Rows from block 6 of a small multi-label audio tagger, named by matrix and row number. Each number is 50 + 10 x the weight over its row's rms, rounded and kept within 0 to 99. All counts start at 0.
After each channel's rows are labels from the 100 clips, of 14848, where the channel reaches its highest value: "strongest on" is what is common among them. Only what is clearly more common there than usual is listed. The data: short read English sentences (LibriTTS-R).
# conv: 3x3 conv (model.blocks.6.conv.weight, 176x112x3x3, each kernel summed), inputs 0-111

conv.82:54 41 34 45 61 59 49 40 48 57 59 73 36 61 44 61 28 45 53 26 43 45 42 40 58 56 36 35 59 54 53 42 67 38 21 36 60 43 55 52 54 49 46 47 49 62 53 59 38 41 33 53 64 42 40 70 43 66 62 60 48 47 68 52 50 48 41 46 53 50 49 50 35 51 54 44 49 55 46 54 45 60 45 54 59 49 46 45 42 47 49 48 51 52 63 54 56 65 46 63 48 51 56 61 58 37 42 74 21 55 46 52
strongest on: the word "much"

conv.170:53 50 53 59 38 59 45 69 45 46 39 46 35 48 37 39 59 40 44 59 42 36 71 43 52 56 42 46 54 41 50 45 51 44 56 48 68 36 73 56 58 36 70 55 44 47 47 49 66 66 51 42 39 42 55 34 40 51 59 54 53 45 50 54 51 42 67 58 57 66 37 42 48 50 32 52 42 65 30 59 60 49 68 59 64 47 27 55 62 56 58 60 38 46 60 26 41 43 59 43 33 50 52 55 45 46 52 47 49 55 42 41
strongest on: the word "the"

conv.41:50 53 55 67 31 45 43 50 48 49 44 46 49 47 27 67 29 39 48 51 57 48 49 55 67 53 28 49 57 57 61 37 49 62 42 52 64 61 45 48 59 58 49 59 56 65 64 46 59 59 42 36 48 32 56 47 59 61 54 52 24 28 51 46 62 38 48 54 62 43 52 59 59 40 39 57 63 48 54 56 49 30 46 63 57 44 55 54 56 63 29 49 52 34 43 55 57 50 53 42 51 67 48 49 52 69 47 43 30 38 47 63
strongest on: the word "you"

conv.65:51 50 47 57 40 50 38 49 51 41 37 43 55 31 48 64 51 46 75 47 52 36 61 62 47 51 46 37 54 49 37 40 71 54 42 27 69 61 56 46 53 48 51 48 49 46 63 42 39 75 43 19 59 53 52 55 51 26 61 48 58 53 49 52 55 33 46 36 52 57 58 59 52 47 57 38 62 73 52 55 53 46 61 44 50 53 63 57 42 55 43 44 65 40 54 58 54 45 45 40 38 65 44 56 46 31 50 35 43 52 45 53
strongest on: the word "was"

conv.97:52 69 37 35 45 53 42 62 65 58 50 43 70 35 68 54 63 47 45 50 48 33 42 52 43 57 56 38 48 72 50 57 58 31 52 63 54 61 49 53 49 58 58 61 48 51 75 49 46 51 37 41 53 43 49 47 50 66 53 55 48 41 45 44 65 44 60 69 44 50 33 50 53 50 34 63 51 58 56 47 52 32 60 50 24 36 55 39 41 67 49 56 53 34 48 34 68 60 60 54 57 56 59 58 64 53 46 47 48 50 59 52
strongest on: the word "was"; the word "it"; the word "is"

conv.171:61 45 52 46 45 37 46 51 46 47 61 41 59 62 63 47 43 49 24 52 59 46 46 61 64 61 38 61 45 64 48 52 51 47 40 46 74 62 47 54 52 60 56 61 64 44 51 51 53 40 55 51 60 63 56 39 69 49 56 40 45 49 46 48 48 51 64 65 51 61 56 55 53 36 31 42 48 51 36 44 48 37 39 47 35 64 44 63 30 57 45 35 56 57 37 43 67 76 59 41 61 48 62 50 79 46 46 45 39 48 43 46
strongest on: the word "you"

conv.28:54 49 49 28 38 53 34 47 52 70 57 35 49 51 39 58 40 62 41 37 46 55 36 47 44 54 69 45 57 66 53 28 47 57 37 41 40 34 40 47 52 61 47 38 41 48 53 55 52 54 63 53 65 56 56 46 66 29 57 41 58 51 47 60 52 52 54 50 46 33 57 51 66 60 65 57 38 44 33 61 47 35 57 54 64 58 54 50 58 52 60 50 62 56 53 62 52 39 18 50 57 38 45 41 40 43 59 59 59 59 37 54
strongest on: the word "what"

conv.104:40 59 43 51 43 34 58 58 48 43 51 46 26 45 65 53 49 41 50 48 67 61 57 56 52 70 45 56 37 43 41 62 60 49 35 53 61 49 49 41 57 73 38 54 61 56 72 55 47 56 39 48 46 69 50 42 63 48 45 43 49 59 61 35 48 46 38 43 61 53 50 57 52 58 52 53 39 34 42 66 48 47 43 32 50 44 56 65 55 62 54 58 69 67 61 61 53 52 68 39 64 53 49 67 60 29 35 49 35 45 52 50
strongest on: the word "you"

conv.20:46 50 39 55 40 37 48 52 44 41 68 53 52 57 50 63 57 29 37 60 52 39 58 31 46 56 41 49 58 64 33 44 53 66 30 41 53 40 52 36 45 54 50 42 48 75 58 57 37 51 44 42 46 62 56 62 59 47 50 58 44 57 52 49 46 45 55 55 38 56 56 50 74 63 50 59 49 45 35 49 42 42 39 52 50 57 46 41 61 53 57 45 50 54 50 36 52 65 65 22 65 18 39 62 43 41 39 52 58 54 49 51
strongest on: voice: female; the word "be"

conv.71:42 43 48 54 52 42 50 73 54 63 41 45 37 45 52 58 37 42 53 32 50 39 46 29 58 34 66 47 34 38 57 43 30 67 53 68 51 59 46 49 48 37 59 50 42 61 48 54 53 47 60 46 56 48 70 31 50 39 41 58 39 40 49 50 55 54 43 56 60 50 55 29 50 50 50 26 60 39 45 62 72 52 55 34 57 56 50 56 50 43 55 34 47 57 45 69 49 59 37 39 38 55 36 42 54 57 46 42 64 42 37 53
strongest on: voice: female; the word "oh"

conv.128:36 56 49 69 28 52 41 42 42 54 44 47 45 48 57 58 41 45 41 42 43 61 47 56 47 58 53 56 49 71 35 42 39 60 59 23 50 45 74 45 56 22 39 59 57 56 45 45 48 65 52 28 47 55 42 51 52 61 64 38 60 49 46 71 47 47 48 61 43 51 49 50 65 41 51 52 47 59 46 46 58 51 56 73 45 54 66 60 44 57 53 42 44 51 54 37 60 57 60 32 53 59 57 59 47 35 38 54 37 37 36 45
strongest on: the word "was"; the word "would"

conv.115:40 57 44 65 34 71 39 53 56 57 56 66 48 55 42 23 36 58 59 37 54 49 31 36 49 60 46 39 48 26 53 37 46 42 54 51 51 41 47 42 52 54 48 52 43 39 43 49 46 56 38 56 47 59 59 61 58 56 61 53 42 35 53 47 33 51 47 47 58 45 39 49 44 66 44 53 31 53 54 37 53 44 49 57 73 41 58 49 57 46 69 40 57 44 68 31 47 52 53 68 33 45 32 65 55 59 52 55 64 57 51 49
strongest on: the word "you"

conv.93:57 46 55 43 54 40 33 45 53 52 40 50 66 50 53 45 40 23 54 40 60 65 64 48 55 60 49 52 57 55 22 53 56 31 43 60 66 52 38 31 38 46 48 49 23 58 59 52 47 61 50 52 51 59 43 54 60 56 69 43 60 56 61 71 61 21 35 48 53 40 48 47 54 37 47 60 51 50 61 45 54 57 48 70 44 47 55 53 45 46 35 47 61 58 51 50 48 43 59 38 44 59 48 48 59 30 45 63 47 58 49 50
strongest on: the word "what"; the word "you"

conv.51:53 49 32 60 51 67 44 50 52 47 53 50 49 54 26 79 55 48 60 60 41 47 58 49 66 48 62 42 49 53 52 37 46 46 39 52 61 56 51 47 38 46 70 26 55 48 64 40 47 30 34 58 38 65 62 61 49 50 51 60 50 57 49 49 49 64 37 59 46 37 57 46 28 58 38 65 52 69 34 53 57 60 44 55 48 57 72 55 57 51 49 37 42 52 48 61 53 48 48 59 49 38 68 59 37 37 46 45 53 63 48 51
strongest on: the word "was"

conv.13:52 60 61 56 44 54 34 70 29 35 57 45 29 49 55 58 64 37 49 43 57 54 49 56 51 37 36 69 51 42 58 43 40 55 53 45 52 46 55 57 56 50 52 51 59 57 37 53 55 38 48 52 44 56 70 50 48 52 58 49 48 57 44 43 61 44 59 30 63 58 48 45 53 57 57 49 71 69 41 45 65 47 43 48 50 50 32 55 43 34 49 51 44 40 51 64 38 41 48 44 11 49 37 45 35 37 38 60 40 44 40 43
strongest on: the word "there"; the word "was"

conv.91:47 67 58 38 44 57 34 56 49 56 45 45 64 40 54 49 48 66 47 60 53 63 66 34 48 45 63 48 64 66 57 34 44 52 62 35 46 52 48 54 58 41 69 67 46 46 71 43 56 70 42 28 50 43 47 21 55 36 40 58 50 45 42 47 59 48 65 53 53 31 60 58 62 52 53 58 53 46 61 48 38 58 59 67 49 50 51 46 37 45 61 40 57 36 55 51 60 58 50 58 48 45 44 38 50 55 55 25 46 51 52 53
strongest on: the word "it"

conv.25:60 47 56 41 56 62 28 51 29 56 53 54 41 47 39 58 43 67 53 68 57 48 37 65 43 55 62 47 46 61 51 22 43 38 42 25 59 48 52 48 54 57 43 58 33 47 50 61 57 56 45 55 58 62 70 60 50 49 40 45 56 43 50 62 64 35 45 32 52 56 44 46 31 62 44 54 48 56 55 65 63 56 46 56 48 59 54 63 25 47 58 55 39 59 58 50 49 32 41 57 41 56 58 50 48 55 62 68 48 58 47 60
strongest on: the word "was"

conv.134:50 59 49 31 60 42 56 52 58 47 33 35 54 76 29 53 48 53 56 66 62 46 56 49 53 48 59 50 34 57 59 56 39 37 64 57 71 66 62 44 46 57 47 67 37 54 65 65 51 38 57 45 56 44 64 46 39 50 32 51 49 35 48 44 59 57 48 53 63 54 40 50 37 49 29 29 41 33 39 43 54 59 55 45 43 51 51 58 38 43 48 45 56 37 34 54 58 56 48 41 60 44 48 32 61 65 55 49 59 36 51 50
strongest on: the word "and"; the word "then"

conv.101:52 61 36 45 36 47 51 62 57 61 62 45 57 49 50 35 35 59 44 59 56 62 47 40 62 62 55 63 43 60 42 51 61 52 46 54 59 50 65 45 61 55 60 60 55 68 70 51 50 40 48 38 48 61 64 50 46 51 51 49 56 57 53 38 59 52 52 72 35 50 47 53 56 45 37 53 33 50 53 33 61 38 51 50 18 45 50 37 46 54 63 37 47 54 42 59 64 61 80 48 32 47 46 57 65 36 59 54 52 36 53 42
strongest on: the word "no"

conv.53:53 33 48 43 47 25 44 68 54 53 56 38 64 50 44 53 52 44 55 47 41 43 39 59 49 54 43 44 42 66 36 37 43 42 47 68 46 67 62 50 51 31 48 55 42 59 66 52 34 59 56 65 58 61 68 33 44 52 44 35 66 53 69 48 51 63 65 39 56 42 47 51 50 39 49 50 47 42 51 46 36 54 48 27 41 52 65 42 46 57 56 51 38 55 47 60 37 59 31 45 46 27 28 51 50 52 57 53 57 56 54 45
strongest on: the word "you"; the word "what"; the word "do"

conv.122:56 59 30 47 43 43 46 54 60 41 47 36 60 57 62 61 44 59 69 70 52 59 35 44 33 47 45 55 42 59 61 45 09 41 62 55 67 59 43 41 44 53 32 50 61 62 59 51 66 44 33 57 49 46 58 49 56 43 55 62 47 61 55 57 68 52 52 53 54 64 55 56 58 53 51 29 51 55 50 62 72 56 49 38 49 54 46 44 35 48 48 47 38 37 52 62 53 47 48 41 49 48 53 38 48 51 47 40 60 65 39 58
strongest on: the word "all"

conv.75:56 62 40 40 39 42 44 54 56 64 38 25 50 49 59 63 30 42 49 38 43 54 59 72 34 49 47 46 54 63 41 40 57 46 56 39 58 44 44 45 52 54 48 45 66 52 42 70 47 56 33 54 55 55 67 47 44 54 57 43 63 36 52 46 52 49 47 46 54 15 56 45 48 53 46 44 58 46 54 69 47 71 49 42 61 60 51 63 53 54 50 59 73 49 44 58 59 62 43 43 48 43 34 49 61 28 42 54 40 48 62 53
strongest on: the word "it"

conv.85:50 62 36 34 41 44 57 69 67 43 66 32 63 36 44 66 52 44 50 54 52 33 56 36 31 67 47 30 49 64 50 47 56 51 50 45 64 40 44 50 53 32 47 62 52 47 63 56 57 42 44 56 49 59 49 59 51 54 65 40 53 51 36 43 76 51 37 56 55 52 53 39 65 45 43 53 43 53 57 44 56 37 50 36 39 57 67 54 59 41 41 59 40 50 49 40 51 47 60 40 46 62 51 52 48 37 43 56 71 72 38 46
strongest on: the word "no"

conv.125:61 42 62 58 52 39 54 50 52 56 30 52 53 47 51 46 40 54 48 48 28 49 56 50 57 54 56 49 54 56 42 31 32 48 55 43 62 51 49 53 41 66 73 53 59 50 52 58 49 50 55 42 56 67 53 41 47 49 47 36 57 50 73 55 34 36 56 49 38 20 28 50 35 49 44 48 37 41 34 46 43 74 57 61 59 66 51 67 57 66 53 59 41 61 39 59 49 51 34 50 51 49 55 55 59 46 48 52 50 42 64 32
strongest on: the word "had"

conv.74:47 54 39 58 42 52 56 40 37 49 54 54 43 63 53 55 71 51 43 52 43 60 53 49 72 46 44 40 53 60 57 43 51 51 56 34 50 65 56 41 46 57 51 47 47 31 42 46 37 53 57 69 43 51 39 52 32 69 57 32 56 45 48 58 63 45 48 57 56 47 70 62 55 54 60 39 51 61 45 53 53 49 44 74 71 37 55 70 45 52 60 66 31 62 36 53 54 34 51 63 69 52 53 49 51 34 49 44 30 50 42 50
strongest on: the word "was"