Rows from block 5 of a small multi-label audio tagger, named by matrix and row number. Each number is 128 + 24 x the weight over its row's rms, rounded and kept within 0 to 255. All counts start at 0. Numbers have three digits each.
After each channel's rows are labels from the 100 clips, of 14848, where the channel reaches its highest value: "strongest on" is what is common among them; "band" is the frequency band that holds the peak. Only what is clearly more common there than usual is listed. The data: short read English sentences (LibriTTS-R). In brackets: how many of the 100.
# conv: 3x3 conv (model.blocks.5.conv.weight, 112x112x3x3, each kernel summed), inputs 0-111

conv.60:099132150116106125133159112171127119199101134143131155103145084155140107166131127137139096125144143106103137131085122087104119143118107117145122104122114107129134145156111128151135144093128184108095099105125107148137151106122099089081150070120141140129061129126119126105121163104132133148122099112167106092161154123157130164158139130115
strongest on: the word "what" (54)
band: 1000 to 2000 Hz (100)

conv.106:079106137114163129166150121117070162162130111151131164114110092135132111127136130126100060079157108151095134112136120106102144186119122130141088120146121132171105117149157147147164132137101140138084131130112125089102105151117061099123139154128117107137118156108095121116131120130127116146084156120107115108098134123144123127134091103141
strongest on: the word "what" (53)
band: 1000 to 2000 Hz (90)

conv.66:140133096161077100143079100136100139148082118137145106114148113105078126090129167121119092108120158080148132141105071116092129143141160116144129107147119151167109070144152095122111113164124144158084170157148126150130165114135106126125127123131131105120120080110160166146137135136154102123148147125137114133098128135121102105108106149125
strongest on: the word "no" (28)
band: 1000 to 2000 Hz (87)

conv.18:155129158130135158105094147180112114081135085167151094130119119114104142079129152121099151112118116139112136146135115123103138113188101162107166098105129153133108149126127125092131126121112147168174068102127147144121111160122101145128117104106161144106134135122144138138097112112101094103145163160113128109128082133127162071117137131152
strongest on: the word "i" (65)
band: 500 to 1000 Hz (100)

conv.34:129123140098109119108148158099146112140161120133114110118091111174122097160160118142103128123137112133165103115121139102150136103104115142159132087114144172079161099139109139087150124125144131150135133127079086107145129106135116095114115092114157062118127167104125124155116172084080168131155095099118138121109134142139144097131123152088
strongest on: the word "it" (41)
band: 1000 to 2000 Hz (99)

conv.58:134113148133123116148125110073102128160147086163154151161177108128163133164100111111127155140140107127139132107123114118130125126151138109143103066142128165141148131112104086088140150126097117108132142106108132127135158117120181151125096097135099119112096119127160125150131123137065126175168086095090115113112144142084118159156144109104
strongest on: the word "the" (56)
band: 1000 to 2000 Hz (100)

conv.108:114124124124134057112121121139140138115126104147162135181157138128104153151122129111095097114124130123121137130114127122106164167147068131155125134115150151112170143096148148105137145161159170125121121155130102145143162136117116140128142143109108098147138120128123111089082114064149161096142146157137079063155120144144099122099090124146
strongest on: the word "all" (58)
band: 1000 to 2000 Hz (79)

conv.109:119138135102156142146093120098066150113118152119127106125137110143131111150118089061112135138137125105123107145131124101124102097133127136090097167135181124187105153111125098122111162135143089119075120140116146108184105115099154131156130152156128130124111128110103132138107127107135124148126185132143085171108094155092135107159117112130
strongest on: the word "you" (47)
band: 1000 to 2000 Hz (100)

conv.14:149105096111083139149162152103160096153180065093134147112120137130112138139079154160133122104131130112094124095120128121134113109116068092105138116112149118133162119076097127131106140147140106120108117069116118123103132092123148116120135131133159103131102166111155139133127174134116135157142094150105139147127105145162113153109148160085
strongest on: the word "it" (42); the word "he" (38)
band: 1000 to 2000 Hz (92)

conv.43:145130085084167164099157100145119167112135101151107140148140172169156137097164136072101119126091132124095131128114112118088108143133125120142120118129092109129184123119173121151165149159150126134115112135119064141128134160129108113147099097113131131139096151143155145114097091140117081141138118148108139133158150101147108144166142123140
strongest on: the word "why" (28)
band: 500 to 1000 Hz (96)

conv.80:136149135107129116145124123155117116131113122164173155111141077137143144155124114159114090099138092142120148122126128094075121161153093163130134113104142143084104091130158155089114127126140115143092163123125142116116173134149065092126113130112111105139104168134105159139145115146146143152119145073085151071108156105119140098129151117116
strongest on: the word "all" (34)
band: 1000 to 2000 Hz (76)

conv.90:103085148147101127119105117113143108111084094125137125116139095165126154128142158145177133113152027090126143132125105087106120081150147150105160080147117142170093127124152158117149118127114128094122090116135124142115119112116086141118139149099121087116096126128126100107105130130123150114120122167093142149103159131143120134108097129144
strongest on: the word "i" (71)
band: 500 to 1000 Hz (97)

conv.47:119093152159123137113151124122144107124139141179147157141119083093118120092091154161113114113128134116125160108082145111119092131100114108134117123113090120109109112129144190130145115099162161141099145162106131124123112153134132067106111091139125165111104097091130099071116120131136149157150096092159109154126140148120111162109095154105
strongest on: the word "think" (31)
band: 1000 to 2000 Hz (100)

conv.7:095070128152094140112119123138173118177174127147113087119099111135151143145116140064145090115095105102140104160115112135128131103113119160106137083144129131155137123122128117163091126143123113164145156120061126110164106085097101103141138101098168115169136120099111114138137116117093130124129114125130122134115118178151100109133113134118
strongest on: the word "it" (34)
band: 1000 to 2000 Hz (97)

conv.22:150105171121121119126133132118107090105140134154121129139099111134111142075068146131142117116127159148123130111081091149152160116113155145104114126073060162175144158100072099139147073143128167148122116132111175129140150114127097098122107129149119127131138100148130108149117123124110119152112138128128142146066100160108127116113128140125
strongest on: the word "i" (46)
band: 500 to 1000 Hz (53)

conv.107:130114163132123124068126104124127126131140134113130120121148096118167119107151133132177122133153114127109095097138140119096146115085113149144125087151109101160124146144106191167144111114126135161106115078097058111105100114138122137096152119064120080104129183117104126107144115164121144152133102122128087136127145119156133137125152140128
strongest on: the word "not" (31)
band: 500 to 1000 Hz (52); 1000 to 2000 Hz (46)

conv.4:115114109136154133094131137103071141134113157120144133111138145133115148104136106126136086098103133140095134140112147083081108147154076087141117129125122119175131141113129138122197130148177130126105126184130097150104104163151133138119113157143082157144112141131124126092157098097126132097134107148152096148141102163090155151124126108166
strongest on: the word "one" (40)
band: 500 to 1000 Hz (100)

conv.53:096124117126095126123095110122141128125149158098130119131122134122111099124136102138142110132140106100085127115109150111098147137116083131154138125131191144145161145142157117100116119086078119147072126108141156092142134136144102104131146113131123128109127110127118144081104150120103106171170141137159049074115079133162132142139167117146
strongest on: the word "you" (44)
band: 500 to 1000 Hz (56)

conv.45:135129119102133134163135115126068105132127168143151098133139098125101104122112166119110105111101090086141121148085103111131093119092117165128171120111157087099111105098056133128149121138124100150123137115098094152104107162095085089141140138142132123131114121080145139172129109134134111117155156102110150128107126138173106115114157150138
strongest on: voice: male (97); the word "i" (70)
band: 500 to 1000 Hz (91)

conv.33:167102136186126093155076133137118134120130141140194124130200137124161137157165129095132123098075130142128129079147133141105117116046131130147136138114107135137135109116097112128124135090078156153109124143156108113124127128121127117132123144136135115078102136104109158127141140137163123166135137098149136136129104102144102145147111113153
strongest on: the word "be" (27)
band: 1000 to 2000 Hz (92)

conv.102:107127104131144136117107146092153092101132112159156145164131120162159154152132142132154123112135112115115116074137134115107092129095163129136141052118131098148125145099073143146141112127169147147119143140112144144097102117166171149140127124117100078109121174101123101127175127116132092143094095120122153101128106090083139118112133135101
strongest on: voice: male (75)
band: 500 to 1000 Hz (100)

conv.38:125122051135051146116107158173082110144124142148078120169166113119127112132150135099156139119101089133117094136134112151147116080149093123143088115120122127101164142105120114127137141127121134134089139169129096095123178135126167117148152136122135125100114124142081155129108131151122142122146168106143107098113113153118107138111121137145
strongest on: the word "the" (54); the word "of" (39)
band: 1000 to 2000 Hz (96)

conv.67:120098118089155110101144175119110128137095141116131112088154155096089104123083142143117126098151124133125122133129167125109104174067133121104122158121155098138176114117109135108123144106084137135144138181106122085145129138124191122123146103130132136155155112123113112104116145129119170141147129113138144189085125127121101160135107174120
strongest on: the word "the" (55)
band: 1000 to 2000 Hz (79)

conv.49:152070140125081103139108163119131167140105182105095153111154111180142139143164105114151128113143117148084126092139091122100123120150123097108114102096133103150113175128122117135122149126109117112108116106099133104091106122144096121126107156089099103163085131156130113135122131100139141184126132147130130094099142141110136146104108116183
strongest on: the word "was" (42); the word "with" (27); the word "he" (27)
band: 1000 to 2000 Hz (99)

conv.52:139111118118159131088147106159098135168121098134073109153147140155140105105171102121056142109114094154129160128126123102079114123164113146115161110124169118143147121144179100135123107129127149119129112114134115145117127162079124093109124151135077079103107137114116171104142150118089117175129146123135111121131128119117136141172144146143
strongest on: voice: male (78)
band: 500 to 1000 Hz (84)

conv.72:103109121136147178121122108139180138118127094082152129124137073151113146174135152095116117109128117104148134128089119128077082093161112128121133139129118128120117119130146077113074142119090179128114164151119120063160121093098138116104160153130087107133118152158093143138144108135110139127146113144135109116124112112139131165097142142142
strongest on: the word "not" (29)
band: 1000 to 2000 Hz (62)

conv.63:135151102136129119125130140116107102127160096113132132132077124180116107113120096144141123111135129097095125090117125146141098144131119133151093096112149145155160187141096126117139100146148085114185153112117096118124121163096096096079101085119136102155116116086166149168132118140141100120126121095136163156111167146145122133137142180111
strongest on: the word "she" (53)
band: 500 to 1000 Hz (82)

conv.96:119130079159142146124152139116130147103116092080102161142144134143113135114117111106154106148138114112105146096169149119136131080104128114168107137129073114143127152101101114133101158097118094118126122124119113068147103118139174138136148167132171121112108084119126096147105135137139140189123109128172124143067111124132101117100145111092
strongest on: the word "you" (35)
band: 1000 to 2000 Hz (100)

conv.73:098120145133107150118080103149073117152138078148126114135129110119102103116147142088105089098171128178120136122114097153116109147148098122124093141123146159102142109166168086093160145121134119152104137155085152097148144111110141141158122136139071116095132098093094150105136146142123141153114130100171106130106118098116105116113112105134
strongest on: the word "be" (30)
band: 1000 to 2000 Hz (100)

conv.56:133081145112108080155134122160116103133106138099118100138146116126128084144142154117148110123146069108115149138153121106108150126143064129152122146135152146092124091127155152080161137126127147143091101154112095151092132110141129088138130142140116117125135160102156121069130120070163122112157164107145151110130126149163097154138141162128
strongest on: the word "you" (48)
band: 500 to 1000 Hz (99)

conv.2:117126141112163130134072144156113117115104080178132073175116111140116114143117140096127106128171110176133144164113114133133165165156071120095089088142154141178142136148145127115140106143115112123115124160120129098128161103155137118122123127116129109131141103129108113152110132105122092115113136116121142108089121129079176164099112096110
strongest on: the word "the" (61); the word "of" (30)
band: 1000 to 2000 Hz (91)

conv.99:104091138151203114138111134119096138077109103117096186112141125090122149134143112156135133112127108114102140129109118072147166118124122090112107129129132130135088128120148160137164162103180105140119090151114158118111076110158124122111154118113151152137144138111119094112106143118119103123094137153135107119149113146072123120088094155133
strongest on: the word "away" (37)
band: 1000 to 2000 Hz (97)

conv.104:095102096117101145137144124148149074117105145118110129105122103137117109145127103103097061154112106136143157104096138128147138100152127151105089149097142151141137165104149126123151123129158152080123071114146102128112098136061125132133119129126118105154122105171122148128141121111118132150131120098099094116143140127116156176095185083140
strongest on: the word "you" (64)
band: 1000 to 2000 Hz (78)

conv.9:108148139110077164104102148107160115180119128160129116138144149123143079122127154116138110115107104152106105159116149158095092128102083157155146085154118114124133090138123132112129115120123149113101123123129148139154126116121144117142162068170118116121119180095104138089118180113114185114114087120146095112106103136146111155120136145098
strongest on: the word "the" (74)
band: 1000 to 2000 Hz (92)

conv.20:108144131116158130110110088151139096147096109129136166140144191045125087169176168145119137132109137129113099132114128148096137157111124116120151103121137139145129111094136182123116125115119138148135124127151124165159088125096119129128151108134117113163119149132157113122134137138100139124148093180134102122169071111146131094121115120086
strongest on: the word "you" (43)
band: 500 to 1000 Hz (100)

conv.59:134090139157116130127191100160126143168147126130151105132107177149096124128135154151115088094103103095096134118134110084095123121147087130084088140087124114113111123098128135117125097125143130138134121166124120127127108093095134122087127127151076122186169109119108137158115118149154102180144131124127092141114119148092136102107110149118
strongest on: the word "not" (30)
band: 1000 to 2000 Hz (76)

conv.6:164086132146147118125125117135092105100097143101133095100127106086147159122114173118144115094155072132121140128113092138132159122162130116111155117107145122141127145108139134082119116129103097130119104121144148163148076105132085133142189146145140121146171107124096117120093115155110097106088140144176094112109112182133146111122154136154
strongest on: the word "no" (43)
band: 500 to 1000 Hz (98)

conv.55:098133126150140203131098084138125146129091138046140108143131116091138149137119125083113080074125097128086131096127122116133160112135136137142136126127135106113106130132144127143143109132103137084101145135127103122122125147174086120121149131090091166124135164148099135101088112143141115112095100100158081128132129140129149134116148113156
strongest on: the word "much" (27)
band: 500 to 1000 Hz (81)

conv.50:126084117155133147105061113148126125090128130160200171142108135126108125141151137104112111139145110082116123129162140148124096109170134115155145077100142097170108146126144104105152136151111118106140108155147126098101124128128148074116102139121107132147102099127111089140104084102135102142114134120111164127142145141082140124090156129160
strongest on: the word "and" (43)
band: 500 to 1000 Hz (78)

conv.92:149115122131100114160158098154115120119122149163110112091101127143119081119126127123132093146146104120146122163130100127105130104166131125110079133068163117113139132089134152139124120152132166098177161111107136082109143162138114078146165149117132151173109078137095092111136093085138114102109155127164119121120097127152111099146121121133
strongest on: the word "i" (49)
band: 1000 to 2000 Hz (50)

conv.86:104177107154132162125081104135134089153133127118098121172109134136147134125162151115123106080163126137136178103098146162121116099136105134172091131117130139123077128128137112155100152134133100141092103159119121136134120105093111091137112164096124158066102161154108102129135109106129143123099115119156100095151125156162134147116112086125
strongest on: the word "me" (40); the word "we" (25)
band: 1000 to 2000 Hz (84)

conv.77:079104116135134103124146109131127106179102133091124109104124139131125108177137106088163109135161143114109174156138096084113161090132094114176083137126134172131122205147143119153128144101129135128118145124110079104125132125139129136122166138105082139136140156139119101088097132148127137122115132097149083115148111122146142155126133093140
strongest on: the word "we" (37)
band: 1000 to 2000 Hz (98)

conv.111:115109168118092172135103104157142119134103157114133108125129119099165160143162061064176120124110082119120163109113123109099131117152100084158093135132146156139124192110134135139129144128142104082107111122133124119121134139123103098105168154100104133116069119128102133128097138147116143140115148113133108110130108140118163127098125089123
strongest on: the word "was" (33); the word "we" (27)
band: 1000 to 2000 Hz (70)

conv.81:126096172082122086126181128135095151152151119096141124116158109101116109137137104157118111121133159147089130142120119145173127133107119100102025130128151152124161143126125127171157135121130156095146135161106125080095075149138126131102118113121137168128088104129141166110136121118149144133128116114118141141107145113116106123143131166115
strongest on: the word "said" (28)
band: 1000 to 2000 Hz (83)

conv.91:097093134124104125111091134150094136124160106169089130145170136081158078114127175098095087159133143143122119143074124167163116105140129124140137130083099141135152133109112138121145120119109135150163138116116137113144141111098135122167116050156114125160150128158122130144117132095098139148129109127115143146116189099116094138122123121109
strongest on: the word "to" (34)
band: 1000 to 2000 Hz (86)